A small image classifier, trained from scratch.
Model: 2.96M parameters, 48-pixel images, arch preact_resnet, norm batchnorm, activation silu, depths [3, 6, 3], widths [48, 96, 192].
Data: trained on photos of plants, animals and fungi (iNaturalist), 77898 training examples, 69.0 epochs.
Rows from block 8, named by matrix and row number. Rows with one number belong to one channel. Each number is 200 + 40 x the weight over the matrix's rms, rounded and kept within 0 to 999. All counts start at 0.
# convs0: first 3x3 conv (model.blocks.8.convs.0.weight, 96x96x3x3), inputs 12-23, a 3x3 kernel for each
# convs1: second 3x3 conv (model.blocks.8.convs.1.weight, 96x96x3x3, transposed), outputs 12-23, a 3x3 kernel for each
convs0.20,166,175,215,175,183,146,148,145,202,175,165,165,170,166,143,164,114,163,231,187,184,200,161,262,183,164,205,157,208,191,112,157,152,83,106,162,237,195,183,191,164,193,212,205,149,164,150,165,224,170,222,248,171,214,166,212,196,225,215,198,291,238,301,162,169,225,150,145,203,179,233,180,231,177,220,116,200,163,158,197,209,203,296,207,295,253,246,161,226,202,227,234,193,177,156,133,172,127,192,145,147,153,167,172,209,139,212,237
convs1.20,175,219,223,221,166,238,186,226,201,155,236,234,161,192,204,184,173,230,232,206,216,228,218,241,236,114,263,138,181,136,125,122,174,205,196,164,223,97,146,198,184,184,182,161,134,139,182,208,274,239,205,191,172,169,210,164,207,158,171,241,170,257,174,234,274,218,174,192,179,172,167,162,202,180,181,200,242,215,263,190,230,128,243,213,233,180,167,219,229,162,129,183,194,172,258,244,226,237,261,233,206,227,156,205,239,231,166,268
convs0.21,203,197,224,207,174,231,229,258,197,182,212,286,145,159,187,196,196,211,206,226,189,253,189,247,224,219,294,194,162,190,234,147,232,224,180,71,204,176,217,274,180,245,221,250,222,271,214,139,262,223,141,222,191,215,203,216,223,201,162,201,217,186,224,190,153,182,196,211,229,147,196,225,160,166,153,199,184,245,165,149,215,203,201,215,216,231,220,184,206,235,202,142,204,220,171,193,161,223,222,204,212,179,210,182,190,267,235,232
convs1.21,206,253,162,228,197,193,184,172,197,257,199,210,160,212,182,194,232,218,241,168,237,194,192,156,144,174,134,187,187,342,152,167,186,191,241,256,211,228,183,195,173,225,140,142,113,210,227,176,172,187,233,113,159,274,272,233,213,260,218,199,226,184,192,135,215,174,216,206,198,241,170,228,279,264,331,175,142,107,216,251,166,169,249,189,110,213,192,173,188,167,215,254,275,141,198,215,283,279,252,250,249,247,220,174,195,193,172,229
convs0.22,198,164,210,197,198,214,181,234,197,197,158,136,196,206,156,208,220,190,212,176,225,192,200,184,201,148,189,178,193,142,162,190,178,149,179,156,151,188,154,209,205,194,163,255,183,274,225,238,222,196,170,178,202,196,174,195,212,154,173,150,229,174,248,255,179,211,203,159,169,175,167,214,143,216,223,235,167,215,207,190,157,153,157,207,165,198,234,206,199,173,224,214,165,179,179,166,156,99,244,171,162,190,142,217,146,198,183,203
convs1.22,225,224,194,245,130,178,238,193,271,209,212,133,148,168,265,170,248,212,153,195,200,162,251,174,185,198,154,103,165,139,223,188,198,186,189,190,181,213,265,180,199,197,207,193,200,176,173,198,180,149,204,173,188,260,237,266,211,127,198,174,128,180,219,205,211,189,199,251,202,186,146,211,206,247,118,196,279,246,191,220,191,132,199,187,252,231,213,163,268,193,223,210,203,213,198,211,251,211,233,197,300,226,90,184,152,224,268,236
convs0.23,195,153,202,113,192,166,199,179,214,224,227,197,167,134,178,198,174,213,216,205,245,194,184,170,196,253,207,177,198,141,204,155,160,158,171,193,175,162,254,276,205,206,189,211,233,245,267,258,192,183,236,171,219,168,222,235,178,164,155,157,173,118,121,184,190,199,227,198,111,187,152,166,195,204,218,190,161,211,175,218,170,194,239,219,132,205,170,166,243,215,175,198,214,215,128,237,232,161,198,228,178,171,209,236,208,220,162,263
convs1.23,261,173,162,243,229,213,165,214,216,302,208,180,223,193,219,202,160,177,195,142,233,204,186,215,261,203,227,130,155,168,209,129,169,95,128,135,178,200,161,177,108,182,123,186,149,165,247,279,222,174,211,290,198,245,223,225,194,242,178,158,191,195,189,241,168,155,198,202,144,221,210,102,255,226,280,204,169,191,168,189,212,242,232,190,219,209,209,204,236,212,168,168,189,197,178,195,141,195,152,196,191,250,237,209,259,164,207,177
convs0.24,138,198,188,181,167,254,216,163,220,191,217,178,218,274,218,234,234,180,178,198,157,215,202,157,171,208,201,242,241,182,153,150,141,238,250,215,192,224,201,248,256,116,111,142,232,217,197,135,145,202,135,158,152,164,197,272,186,220,242,196,227,165,164,268,165,200,142,244,190,223,165,106,177,223,163,273,260,158,143,223,200,157,158,177,115,240,144,159,175,198,231,194,178,207,187,188,208,172,247,234,232,226,239,167,177,134,212,186
convs1.24,174,201,187,160,199,185,175,220,251,125,212,148,164,218,135,149,182,172,155,277,219,220,226,179,156,172,173,142,277,251,196,164,115,245,217,201,252,131,172,246,252,186,208,193,180,183,147,212,154,221,218,168,221,203,161,215,157,184,149,165,144,158,187,216,142,225,213,179,268,198,152,186,192,150,162,143,139,209,124,146,149,171,193,275,176,170,251,254,212,232,93,173,134,253,244,192,140,143,154,256,287,165,231,202,205,206,252,162
convs0.25,210,228,153,249,171,139,183,194,154,235,239,190,131,172,168,118,169,212,186,165,210,218,159,184,276,239,235,128,161,131,152,158,237,201,154,152,178,230,147,204,193,235,224,251,181,231,151,121,172,160,186,218,209,158,97,177,155,128,146,219,244,242,224,187,198,138,240,158,240,180,154,149,140,190,185,169,179,156,219,230,227,164,174,183,241,189,223,227,190,173,161,218,188,229,177,114,175,181,175,235,188,181,174,194,244,227,149,176
convs1.25,152,267,186,171,217,168,111,233,185,125,207,183,238,176,234,174,169,225,157,256,162,162,168,175,132,173,121,150,204,180,188,274,226,194,251,264,201,213,183,146,233,169,198,154,249,201,228,258,213,191,191,211,156,202,229,218,258,195,162,266,199,178,168,268,211,246,239,184,202,287,233,205,196,217,246,239,228,235,165,242,244,230,185,224,214,203,244,191,141,188,158,210,257,206,204,221,209,316,154,228,270,117,219,212,180,213,179,206
convs0.26,142,152,170,197,176,81,198,188,237,221,227,173,196,152,182,184,204,165,185,170,205,156,176,219,274,170,188,145,161,127,145,173,187,134,128,166,172,165,155,208,163,199,185,155,218,125,210,201,150,121,194,198,212,199,130,292,203,157,213,233,138,217,141,172,142,195,256,217,137,275,164,168,244,216,192,198,171,128,203,184,210,203,189,171,188,171,180,189,158,274,166,177,129,159,199,178,133,218,150,199,151,182,196,179,245,228,240,163
convs1.26,194,209,177,235,274,230,155,233,207,175,288,243,152,196,217,128,147,157,262,181,206,197,214,151,256,210,244,91,199,133,185,164,156,151,215,156,161,265,251,183,160,222,243,235,206,170,207,134,178,277,199,217,229,233,204,119,185,202,225,234,221,243,199,283,176,262,207,222,226,205,181,207,200,199,210,232,217,260,163,258,195,213,267,137,174,190,232,138,184,185,240,269,196,181,174,182,263,255,247,196,282,280,229,189,179,157,196,201
convs0.27,199,212,164,177,195,175,125,162,165,175,166,151,174,186,233,157,188,189,269,190,220,209,197,222,171,241,240,165,147,140,203,192,171,194,120,229,271,127,164,165,165,162,210,125,179,172,189,209,230,202,168,241,204,145,125,204,110,191,225,221,195,261,279,227,250,192,233,175,147,186,164,243,143,203,243,210,244,158,229,159,137,194,269,238,214,238,178,284,215,162,180,158,221,200,224,131,186,164,195,168,183,221,142,153,187,223,152,196
convs1.27,154,223,200,173,208,195,145,208,214,184,225,198,192,199,202,232,271,291,206,199,272,264,227,241,218,244,135,190,148,174,165,119,184,209,218,193,258,244,219,222,274,208,145,219,237,191,204,234,189,258,274,166,216,230,307,219,227,225,121,269,218,171,238,201,262,134,132,136,236,228,225,127,214,192,224,261,213,216,296,227,207,158,167,138,206,167,187,220,200,240,247,230,247,211,258,282,248,284,250,165,218,262,208,227,266,185,267,236
convs0.28,280,222,261,233,186,190,273,202,155,159,157,225,212,156,157,187,147,181,188,192,149,110,249,182,209,172,153,171,160,136,232,213,168,180,156,195,160,213,207,221,209,204,124,188,164,229,266,219,200,184,231,210,165,202,244,280,196,204,162,170,197,265,204,180,192,215,212,211,183,207,124,104,122,145,220,162,214,173,234,203,220,215,263,240,193,244,204,216,186,170,266,180,199,164,178,222,139,240,176,269,158,99,227,234,199,202,178,156
convs1.28,214,240,243,196,236,223,185,167,225,228,222,161,124,125,155,234,100,187,222,239,149,158,212,210,164,166,160,225,247,196,248,211,219,239,193,221,243,288,170,298,249,246,249,226,108,165,160,126,189,234,222,257,259,182,247,211,233,228,134,291,138,121,162,145,217,232,214,226,225,251,202,177,179,221,269,162,195,168,220,88,248,202,245,253,190,165,167,169,157,141,179,282,219,245,180,230,169,195,164,200,201,157,154,187,232,239,155,160
convs0.29,158,220,153,184,146,179,201,182,169,261,254,185,182,184,132,168,113,215,211,231,222,227,147,197,162,142,163,155,258,171,196,217,193,142,226,139,155,151,217,291,230,272,226,171,185,197,173,187,102,148,161,165,206,137,261,204,232,224,251,119,107,189,107,185,216,198,197,160,176,136,168,140,189,217,210,228,139,131,179,223,188,205,212,209,135,235,101,171,196,198,216,152,187,210,203,200,159,208,191,212,200,182,268,220,223,172,202,232
convs1.29,191,206,171,149,185,263,189,208,223,266,171,231,164,216,200,271,172,270,200,133,167,172,183,197,231,169,202,162,202,223,185,258,164,213,199,211,187,208,210,233,221,212,254,201,265,239,291,232,239,101,216,245,262,242,228,249,250,134,162,225,233,202,250,236,267,255,220,210,119,265,176,203,189,158,224,138,126,246,193,226,196,147,209,209,189,252,197,248,239,174,223,262,259,153,216,180,175,210,230,230,179,204,206,219,135,210,199,181
convs0.30,187,230,112,91,236,270,226,267,238,188,220,155,183,235,219,150,210,226,164,221,169,183,246,132,186,201,100,164,138,184,222,80,190,210,159,168,158,174,213,189,174,203,227,169,159,196,186,150,159,159,275,215,215,198,172,171,292,197,226,308,298,350,236,174,209,151,139,164,198,146,150,147,167,157,181,135,215,124,213,134,207,263,267,337,222,257,244,190,203,241,101,173,192,144,251,251,258,167,203,245,207,218,183,192,163,198,163,183
convs1.30,225,175,244,191,189,197,147,196,184,197,142,203,213,227,234,224,197,317,176,186,241,198,215,229,302,220,185,201,198,281,225,221,202,196,197,238,220,261,249,237,158,220,288,235,215,176,233,177,237,181,210,300,132,216,180,179,182,143,226,211,176,166,180,204,309,260,258,145,244,240,232,186,209,171,243,161,207,235,269,188,260,251,172,254,204,195,166,131,185,228,118,165,195,272,255,293,196,235,261,210,215,229,134,158,183,189,176,143
convs0.31,203,200,175,176,260,200,216,181,133,307,146,137,284,172,146,251,142,115,126,112,211,184,178,115,156,193,189,196,197,201,171,231,174,140,155,134,209,231,173,161,191,181,156,210,175,160,172,198,202,201,156,169,200,178,174,80,267,168,162,184,133,141,216,214,210,201,208,176,150,176,171,212,171,126,162,195,188,127,266,239,210,244,204,238,235,214,208,247,197,217,129,135,178,212,172,223,187,196,160,175,189,222,158,198,218,178,217,182
convs1.31,177,178,180,171,206,157,187,157,152,180,245,142,168,195,166,93,222,216,202,203,238,192,236,180,173,255,207,242,159,285,224,199,245,203,209,238,237,227,182,190,195,124,231,211,173,236,194,226,224,183,221,217,226,135,210,245,220,208,165,240,207,209,209,137,280,192,157,183,179,254,188,205,226,209,286,205,206,246,156,169,183,213,152,190,213,160,229,124,237,273,158,241,236,162,202,249,219,233,225,133,88,235,232,226,248,190,150,166
convs0.32,205,230,173,183,164,174,218,155,165,231,221,199,230,187,250,114,211,209,220,176,175,285,211,231,200,166,154,158,208,133,156,237,184,179,164,186,239,226,157,179,263,184,225,226,189,288,214,159,206,200,186,215,161,194,201,107,128,195,218,151,190,198,241,164,159,145,262,138,204,292,260,279,219,189,144,180,188,179,212,174,210,165,229,267,187,147,255,204,229,177,199,193,215,184,190,207,158,164,236,263,239,243,137,153,239,195,195,193
convs1.32,194,227,155,200,230,128,226,210,258,193,206,219,207,237,177,305,288,207,197,178,214,204,199,189,250,232,180,221,211,199,245,226,285,248,245,288,242,204,206,169,266,177,166,230,190,186,237,220,196,236,196,185,165,242,268,200,235,269,230,156,205,178,180,181,196,114,244,215,227,198,265,200,304,230,257,211,204,150,227,204,228,208,188,260,144,196,139,234,154,225,187,161,160,187,202,212,160,198,215,228,223,207,238,135,245,276,198,243
convs0.33,194,199,214,186,187,207,196,165,160,210,136,160,175,142,143,196,168,236,143,163,196,236,172,213,140,160,186,229,226,204,227,146,174,188,134,212,197,234,130,160,186,201,281,174,159,248,259,148,237,203,167,158,156,190,170,254,175,249,195,155,158,202,205,131,193,197,217,145,225,172,220,206,232,207,180,229,210,146,182,165,191,170,213,176,130,212,209,144,182,218,166,213,212,210,212,174,228,134,212,187,187,199,173,171,232,145,193,258
convs1.33,156,240,190,100,180,181,198,227,180,230,203,168,208,154,176,206,175,247,217,228,216,284,151,236,202,235,184,183,182,172,262,175,148,289,153,215,200,224,141,217,178,143,251,259,173,235,218,193,158,188,274,195,155,253,233,212,212,176,136,298,134,182,209,146,151,237,184,146,135,230,202,117,201,187,254,135,195,241,261,235,243,216,184,241,209,243,226,242,186,223,231,203,214,294,181,206,200,141,230,189,211,163,219,170,217,269,203,176
convs0.34,303,317,177,155,190,224,139,182,164,200,180,173,199,194,199,176,196,204,167,189,232,229,131,140,191,204,210,125,213,246,186,284,179,233,253,162,197,201,271,216,188,292,246,180,235,217,204,166,138,200,222,161,220,150,159,222,249,170,183,179,154,150,237,223,165,220,202,249,285,181,179,243,176,130,185,193,218,207,158,205,201,158,208,118,187,182,163,205,153,208,127,216,214,202,201,161,212,156,235,173,198,122,296,202,259,165,174,209
convs1.34,189,161,177,216,218,161,174,162,128,198,135,169,166,190,191,186,212,173,232,157,263,166,197,304,189,186,154,205,178,188,250,201,214,193,144,225,156,259,203,143,188,164,211,182,149,192,201,168,193,208,203,171,213,237,141,230,237,139,207,214,125,198,142,184,153,199,205,157,231,264,245,142,155,202,199,205,175,202,155,221,211,215,224,215,210,210,215,120,195,236,175,273,181,223,216,240,186,234,174,178,174,253,214,169,258,180,194,173
convs0.35,155,170,170,164,227,199,154,178,134,178,189,210,184,243,189,234,306,156,207,173,180,181,205,146,196,141,187,199,228,170,198,200,199,239,180,188,161,195,218,260,168,163,179,249,225,188,158,213,160,163,213,141,182,128,246,217,166,169,203,200,185,176,236,160,234,207,161,195,233,150,173,196,188,124,226,192,155,197,198,171,184,218,141,186,242,239,205,201,210,206,274,269,234,201,213,177,150,234,219,177,200,234,178,232,138,165,182,261
convs1.35,246,281,200,227,257,156,220,258,115,191,198,237,131,209,162,222,180,193,210,217,157,229,199,152,148,243,212,239,175,185,177,164,123,237,206,190,172,178,158,193,258,192,247,179,211,202,176,199,221,126,211,176,197,148,251,135,155,224,115,172,278,240,139,160,280,236,237,200,190,248,186,299,182,154,203,287,229,260,184,215,221,193,142,126,232,271,148,192,211,219,208,208,207,160,221,230,108,256,226,184,230,134,272,193,204,221,208,175
convs0.36,217,195,204,170,203,196,139,161,229,180,186,118,259,135,197,218,234,213,190,224,213,123,218,172,137,181,235,125,144,119,154,170,146,143,152,215,229,178,184,192,189,151,139,147,123,286,239,287,231,174,245,139,189,228,144,171,166,207,207,138,161,225,159,89,152,113,206,167,81,202,226,164,129,193,183,236,246,208,264,316,191,161,210,194,195,193,226,206,186,238,148,188,266,191,169,201,223,197,192,163,190,263,204,268,237,237,177,259
convs1.36,187,126,123,211,151,152,187,231,174,238,242,226,227,200,248,177,179,168,220,195,179,194,219,207,214,253,156,220,206,235,135,218,167,193,198,218,254,193,173,283,211,194,286,189,223,237,189,210,182,211,242,160,134,180,155,199,235,207,131,163,165,168,189,277,185,144,222,181,224,224,218,194,172,188,213,184,168,203,187,133,249,237,257,197,181,172,184,209,228,222,194,163,147,193,210,132,156,126,152,210,162,167,214,172,189,261,171,207
convs0.37,199,195,214,234,249,237,238,197,193,181,220,193,154,180,216,185,137,210,193,177,220,124,227,143,173,176,173,168,224,180,188,179,129,153,149,142,121,229,163,216,211,180,155,222,161,192,123,289,192,246,331,131,224,252,204,204,231,170,160,215,200,274,264,188,132,277,182,234,252,193,159,188,217,165,136,163,139,149,253,165,204,234,219,247,241,212,265,251,204,274,171,184,216,210,192,191,161,190,124,212,312,188,193,213,210,209,174,146
convs1.37,185,194,240,200,199,248,219,166,268,108,141,195,151,234,243,110,127,196,219,247,224,167,234,210,254,187,244,230,207,217,181,221,186,222,272,282,173,170,239,234,205,174,200,199,251,165,153,192,258,207,221,183,183,180,214,215,179,238,249,164,210,189,217,218,223,220,198,221,207,211,158,189,210,247,191,229,103,177,210,216,187,141,226,144,129,227,138,159,230,130,167,192,185,172,236,149,152,222,189,192,157,179,118,124,231,123,161,186
convs0.38,149,163,186,166,184,162,150,159,164,203,179,229,115,236,187,232,176,162,208,174,191,264,215,232,164,166,220,171,170,163,251,211,183,119,137,171,200,212,177,168,237,197,213,229,193,170,217,143,272,216,183,236,187,247,191,217,203,150,260,185,154,97,242,184,210,170,206,197,209,245,140,136,181,237,214,204,253,217,268,278,297,194,211,201,125,204,146,173,219,209,171,223,220,190,193,196,123,273,267,239,209,234,244,234,172,219,239,206
convs1.38,186,207,245,193,138,216,222,192,192,180,212,202,186,250,210,223,198,225,192,177,184,185,206,170,239,174,272,290,182,261,239,250,202,259,174,204,263,200,149,199,173,193,208,253,222,210,220,194,187,178,217,241,220,265,223,187,238,208,178,237,258,220,224,208,232,237,287,248,247,227,163,220,230,229,164,218,151,164,170,197,211,240,260,160,273,241,179,190,236,287,171,209,133,190,214,183,193,118,146,186,151,143,239,122,94,189,172,229
convs0.39,245,197,165,244,201,198,169,223,187,225,270,194,209,239,169,304,205,143,156,161,220,141,172,182,221,193,173,215,201,228,225,237,181,202,151,176,229,177,209,165,192,234,178,148,140,195,219,246,240,170,158,211,202,159,117,146,197,181,180,166,225,161,133,181,232,219,146,211,151,151,221,188,171,152,147,233,174,192,133,131,155,218,175,81,197,171,167,208,190,185,204,210,272,188,182,189,138,254,191,172,182,167,178,172,190,122,89,132
convs1.39,212,259,214,190,212,230,266,242,237,173,164,224,191,136,116,233,167,140,187,231,230,150,211,163,233,224,238,269,205,220,259,201,227,205,183,228,155,204,155,215,253,224,211,192,239,209,160,226,154,146,199,183,119,211,165,149,154,220,142,164,217,238,197,125,94,116,181,220,174,171,175,196,143,172,202,207,185,271,241,241,226,231,193,171,189,143,147,201,194,246,239,278,225,215,212,225,238,273,172,260,219,267,201,295,246,227,184,262
convs0.40,209,237,96,187,212,200,133,159,146,233,216,220,221,209,180,245,248,174,155,217,147,257,222,191,290,301,149,162,212,261,210,233,227,279,175,163,182,164,141,136,201,179,167,191,305,218,184,231,261,219,214,196,227,278,191,149,178,120,323,225,230,242,287,157,206,162,184,202,156,147,223,176,162,156,219,196,167,206,238,194,164,251,109,176,218,183,192,309,251,181,259,178,216,186,238,175,217,241,181,195,168,204,165,195,215,141,156,226
convs1.40,221,204,180,190,172,234,209,222,195,228,164,217,210,177,273,217,204,256,140,234,251,145,175,186,167,181,178,176,160,149,187,201,220,190,120,172,218,216,212,256,252,201,231,241,243,198,240,164,125,196,184,231,195,219,153,155,197,159,230,157,189,188,235,197,248,285,199,206,214,213,196,231,200,176,200,237,165,177,197,181,244,171,127,210,150,194,252,201,229,371,160,239,207,156,262,184,175,176,131,187,206,196,127,242,173,212,248,232
convs0.41,207,228,234,141,168,238,171,119,146,169,300,191,205,158,168,237,245,200,211,239,221,180,273,187,232,140,171,173,127,202,147,119,170,173,150,118,171,195,240,184,244,176,213,176,169,115,139,235,138,159,312,226,288,254,183,203,226,163,175,228,232,251,162,131,242,245,280,184,180,183,148,86,182,206,230,143,129,226,88,221,299,244,227,205,183,214,187,173,164,189,226,130,151,156,186,193,136,228,164,204,175,200,168,166,184,215,179,184
convs1.41,137,212,255,216,224,264,247,139,228,203,203,151,213,263,268,194,186,196,208,256,226,184,233,217,208,188,187,288,310,305,171,298,138,229,180,253,225,194,193,209,183,178,240,171,186,164,179,136,195,252,192,194,153,125,157,160,202,143,190,174,256,235,202,220,216,230,141,181,222,136,218,211,211,175,173,250,190,190,187,249,207,142,197,176,167,208,173,175,249,183,180,251,242,176,230,285,224,214,160,262,194,193,242,227,164,210,137,174
convs0.42,194,147,160,178,206,194,219,256,211,249,177,189,214,181,186,219,162,233,156,133,126,190,179,255,253,292,202,210,216,235,160,149,230,150,233,164,185,139,162,200,202,132,185,165,209,234,201,165,212,186,217,207,189,259,224,207,129,202,148,109,139,164,137,166,241,169,230,237,192,160,153,157,176,155,145,128,162,216,151,178,117,219,220,171,239,154,155,176,174,173,237,220,253,210,211,195,172,158,247,176,175,162,185,221,125,209,215,285
convs1.42,205,164,173,143,250,194,244,169,213,225,210,187,198,169,226,121,207,142,168,253,220,199,202,155,170,191,146,220,180,147,127,177,219,139,157,140,260,198,229,206,241,176,214,266,229,60,186,183,152,180,223,155,204,240,202,163,277,206,178,177,199,237,200,166,297,258,284,293,220,293,340,255,205,257,239,133,225,166,232,221,223,112,156,239,236,217,277,212,287,234,214,199,226,199,135,148,290,182,161,255,186,249,199,214,142,245,138,292
convs0.43,208,182,185,216,196,172,207,222,245,187,154,204,193,204,216,177,159,221,176,144,146,148,142,131,202,216,197,251,204,127,269,200,173,207,251,188,298,199,131,277,187,186,218,166,210,162,167,250,240,186,221,246,146,177,288,165,245,169,158,171,207,283,211,208,174,212,201,244,250,233,242,227,188,155,250,149,265,219,125,169,188,171,242,185,188,197,154,149,216,170,234,165,189,193,217,155,86,145,217,211,223,166,252,155,114,235,206,223
convs1.43,249,200,236,206,199,195,256,247,282,229,176,175,247,184,176,190,204,277,249,210,229,201,230,191,242,249,240,162,147,142,162,181,217,133,228,187,240,245,159,199,193,168,130,192,193,153,148,242,185,196,234,232,161,257,188,189,216,231,244,215,270,226,195,177,173,146,216,151,222,224,214,178,266,235,161,135,226,180,225,206,223,223,174,224,174,220,221,245,251,257,204,259,266,266,261,258,279,178,178,135,173,174,247,172,215,140,227,198
convs0.44,173,162,235,186,174,221,184,199,297,161,174,146,142,197,178,154,170,196,226,171,167,257,159,202,179,217,242,177,195,166,176,208,234,196,179,246,200,176,135,200,282,184,225,296,185,140,119,350,203,202,229,167,222,228,159,131,236,195,221,179,209,222,169,182,181,166,187,215,175,156,193,138,207,161,183,203,220,110,197,235,178,187,232,277,175,228,238,215,188,182,174,150,239,190,149,158,131,192,215,229,100,186,194,83,163,180,165,165
convs1.44,230,252,209,255,135,171,277,251,194,168,238,171,234,235,224,217,209,217,246,297,274,162,152,188,113,180,204,202,248,190,197,192,225,204,214,187,115,178,208,186,206,172,119,158,176,225,173,206,162,176,220,174,210,120,260,167,159,203,163,145,285,198,154,176,270,226,251,180,267,235,276,212,258,141,233,154,178,267,190,147,199,270,215,179,218,247,198,190,136,220,169,208,225,153,241,186,204,323,257,286,250,323,228,278,235,199,140,196
convs0.45,232,165,179,175,190,189,236,155,215,223,243,271,198,233,275,250,265,289,149,175,214,253,208,257,147,185,189,157,181,150,165,153,244,136,202,175,172,138,131,228,248,171,237,151,186,154,191,209,188,186,211,135,237,202,176,123,161,190,180,257,135,141,184,165,184,148,274,162,158,283,193,182,150,243,211,148,209,202,235,207,195,256,169,147,222,183,167,245,254,168,140,188,223,192,249,164,229,122,156,167,226,150,209,167,177,94,149,241
convs1.45,203,231,224,228,242,215,257,194,228,274,224,231,159,180,166,193,206,149,255,170,222,158,230,183,229,250,224,203,193,229,213,227,182,230,226,201,281,250,298,168,266,309,186,203,174,213,187,207,171,124,201,213,207,228,232,210,278,204,253,186,235,193,190,144,168,161,188,137,262,217,247,218,219,141,242,166,221,184,240,149,197,156,230,222,245,180,192,255,189,175,209,223,182,258,203,231,182,227,205,132,139,175,133,241,245,142,204,133
convs0.46,290,225,203,157,214,191,182,237,211,144,235,160,215,230,184,199,210,207,193,148,170,158,207,134,145,207,208,176,172,167,161,174,145,191,235,204,151,177,225,236,192,187,169,257,190,166,182,170,217,185,171,185,196,82,218,207,186,262,180,196,153,206,230,213,139,193,229,214,244,230,190,192,253,170,180,181,215,123,206,167,178,218,248,168,245,251,128,213,239,217,156,211,158,180,130,167,171,190,209,185,155,162,167,191,257,185,187,208
convs1.46,226,229,231,192,241,249,234,180,234,89,251,104,178,235,140,132,228,143,173,233,208,144,183,218,169,257,188,233,156,245,201,123,188,212,270,214,186,265,261,220,131,234,250,196,217,190,222,172,195,154,229,203,168,215,182,218,210,205,200,245,170,150,224,189,242,194,215,214,255,183,237,242,231,150,179,128,152,199,180,144,258,159,174,204,149,233,144,249,233,156,223,232,153,192,183,210,194,202,132,285,240,234,247,286,166,195,175,223
convs0.47,259,172,156,240,189,163,190,168,182,125,220,171,221,139,223,156,222,194,200,236,212,225,303,228,270,160,253,203,182,207,161,232,180,227,192,202,146,240,223,200,209,238,184,149,233,181,237,242,184,241,217,258,235,258,133,218,248,194,193,160,249,173,138,205,180,224,187,182,157,201,188,182,201,221,227,199,168,142,122,189,170,165,129,169,197,174,204,169,234,196,178,115,166,162,196,105,219,246,160,232,163,147,257,225,222,157,218,234
convs1.47,207,201,190,190,231,198,143,218,180,151,204,197,212,117,176,202,251,228,155,249,208,159,205,233,146,149,110,191,200,99,204,213,214,137,230,160,165,173,257,208,212,189,253,188,201,230,199,224,171,161,212,170,193,219,117,208,189,196,221,209,185,222,200,260,262,221,136,202,272,214,228,256,255,204,179,241,157,186,227,119,128,156,192,178,189,164,295,234,181,214,198,236,265,230,208,256,169,175,238,170,198,192,200,152,199,226,250,208
convs0.48,208,178,202,203,176,163,227,235,190,301,260,213,256,197,228,256,201,197,230,219,213,179,235,272,167,150,209,236,250,256,183,153,230,205,220,185,186,196,197,223,191,196,193,192,264,213,175,167,236,111,253,272,213,168,167,231,162,185,161,228,76,166,226,184,151,195,171,199,172,142,154,181,152,168,216,190,188,172,205,214,206,216,193,216,150,167,239,226,208,197,157,204,217,198,201,193,210,249,189,115,228,204,213,188,183,179,167,208
convs1.48,173,203,227,227,208,168,209,124,105,259,248,173,128,240,143,160,244,201,236,122,169,224,239,166,234,198,252,230,179,111,204,191,274,155,183,187,224,127,171,238,255,231,170,101,192,184,244,193,192,253,212,187,237,254,181,184,230,181,172,176,191,220,178,187,266,249,194,229,176,143,188,254,197,176,236,141,120,275,197,224,174,241,254,163,251,121,239,173,178,243,252,166,152,168,219,218,203,191,176,201,187,149,176,258,203,209,163,128
convs0.49,188,215,183,179,228,216,209,189,201,235,160,225,187,113,181,188,172,168,180,227,155,235,160,200,188,288,241,171,203,156,198,172,215,177,217,181,198,281,160,198,246,211,181,256,153,180,128,134,206,176,205,116,189,259,236,227,183,204,258,149,184,136,169,195,163,221,249,209,241,235,168,162,143,130,201,190,243,227,181,257,310,224,194,184,177,165,184,188,186,152,263,179,186,190,210,135,233,177,167,177,210,189,188,255,189,174,201,225
convs1.49,168,213,129,202,213,212,149,153,110,150,193,151,234,200,193,179,209,145,198,211,137,194,188,202,147,267,182,152,201,136,191,160,205,189,153,200,195,237,247,148,221,204,142,149,158,183,207,154,231,212,251,162,205,146,164,179,223,216,230,252,233,228,170,247,228,280,196,182,232,142,132,202,204,189,133,261,240,206,179,213,135,198,225,302,149,192,247,125,274,251,201,177,209,150,228,266,136,179,233,249,153,230,238,224,192,227,185,178
convs0.50,120,209,198,141,162,166,170,232,179,191,177,132,188,220,210,205,117,235,175,120,221,223,284,205,228,233,178,196,228,208,225,158,195,235,139,176,235,205,246,211,220,229,141,233,104,218,198,285,150,203,183,205,240,180,117,221,177,212,134,192,185,172,156,198,171,198,236,238,203,220,216,167,126,187,194,201,171,165,192,172,226,232,256,182,220,204,204,194,177,222,250,212,165,196,213,166,180,262,192,262,206,165,213,162,141,184,260,245
convs1.50,265,268,234,199,210,154,206,225,231,236,212,184,240,198,186,228,210,189,197,247,216,145,230,279,238,176,212,197,171,240,168,170,161,205,208,172,169,165,176,205,200,245,108,169,220,161,198,196,222,188,235,171,261,210,209,251,296,258,210,235,269,145,211,197,165,143,221,157,95,231,216,151,261,178,202,157,216,199,226,170,153,261,209,188,156,242,175,217,153,205,213,160,225,245,223,235,121,191,218,190,201,206,203,166,231,184,203,194
convs0.51,199,235,234,190,240,228,173,161,126,230,209,267,242,216,220,248,175,230,213,203,174,275,218,208,154,255,289,164,200,187,158,252,142,158,203,140,154,210,160,234,257,204,162,163,279,180,174,194,209,208,223,232,197,234,164,232,196,175,173,235,152,223,233,172,238,210,219,288,161,164,179,236,133,206,177,213,121,259,196,186,258,188,186,272,184,240,205,230,191,200,130,230,170,173,260,146,114,158,148,228,169,241,212,192,201,213,247,200
convs1.51,198,190,232,213,204,255,216,253,212,137,133,160,191,167,202,171,194,197,199,143,206,167,142,170,232,200,118,239,224,165,232,217,214,231,199,245,148,191,164,205,223,182,231,158,192,193,157,233,199,165,200,161,91,227,186,204,159,232,192,195,245,230,186,141,127,157,165,232,258,201,231,201,227,138,125,157,217,135,170,246,173,149,212,162,164,211,153,162,249,194,210,207,238,174,234,103,157,245,162,165,107,220,238,144,231,175,172,162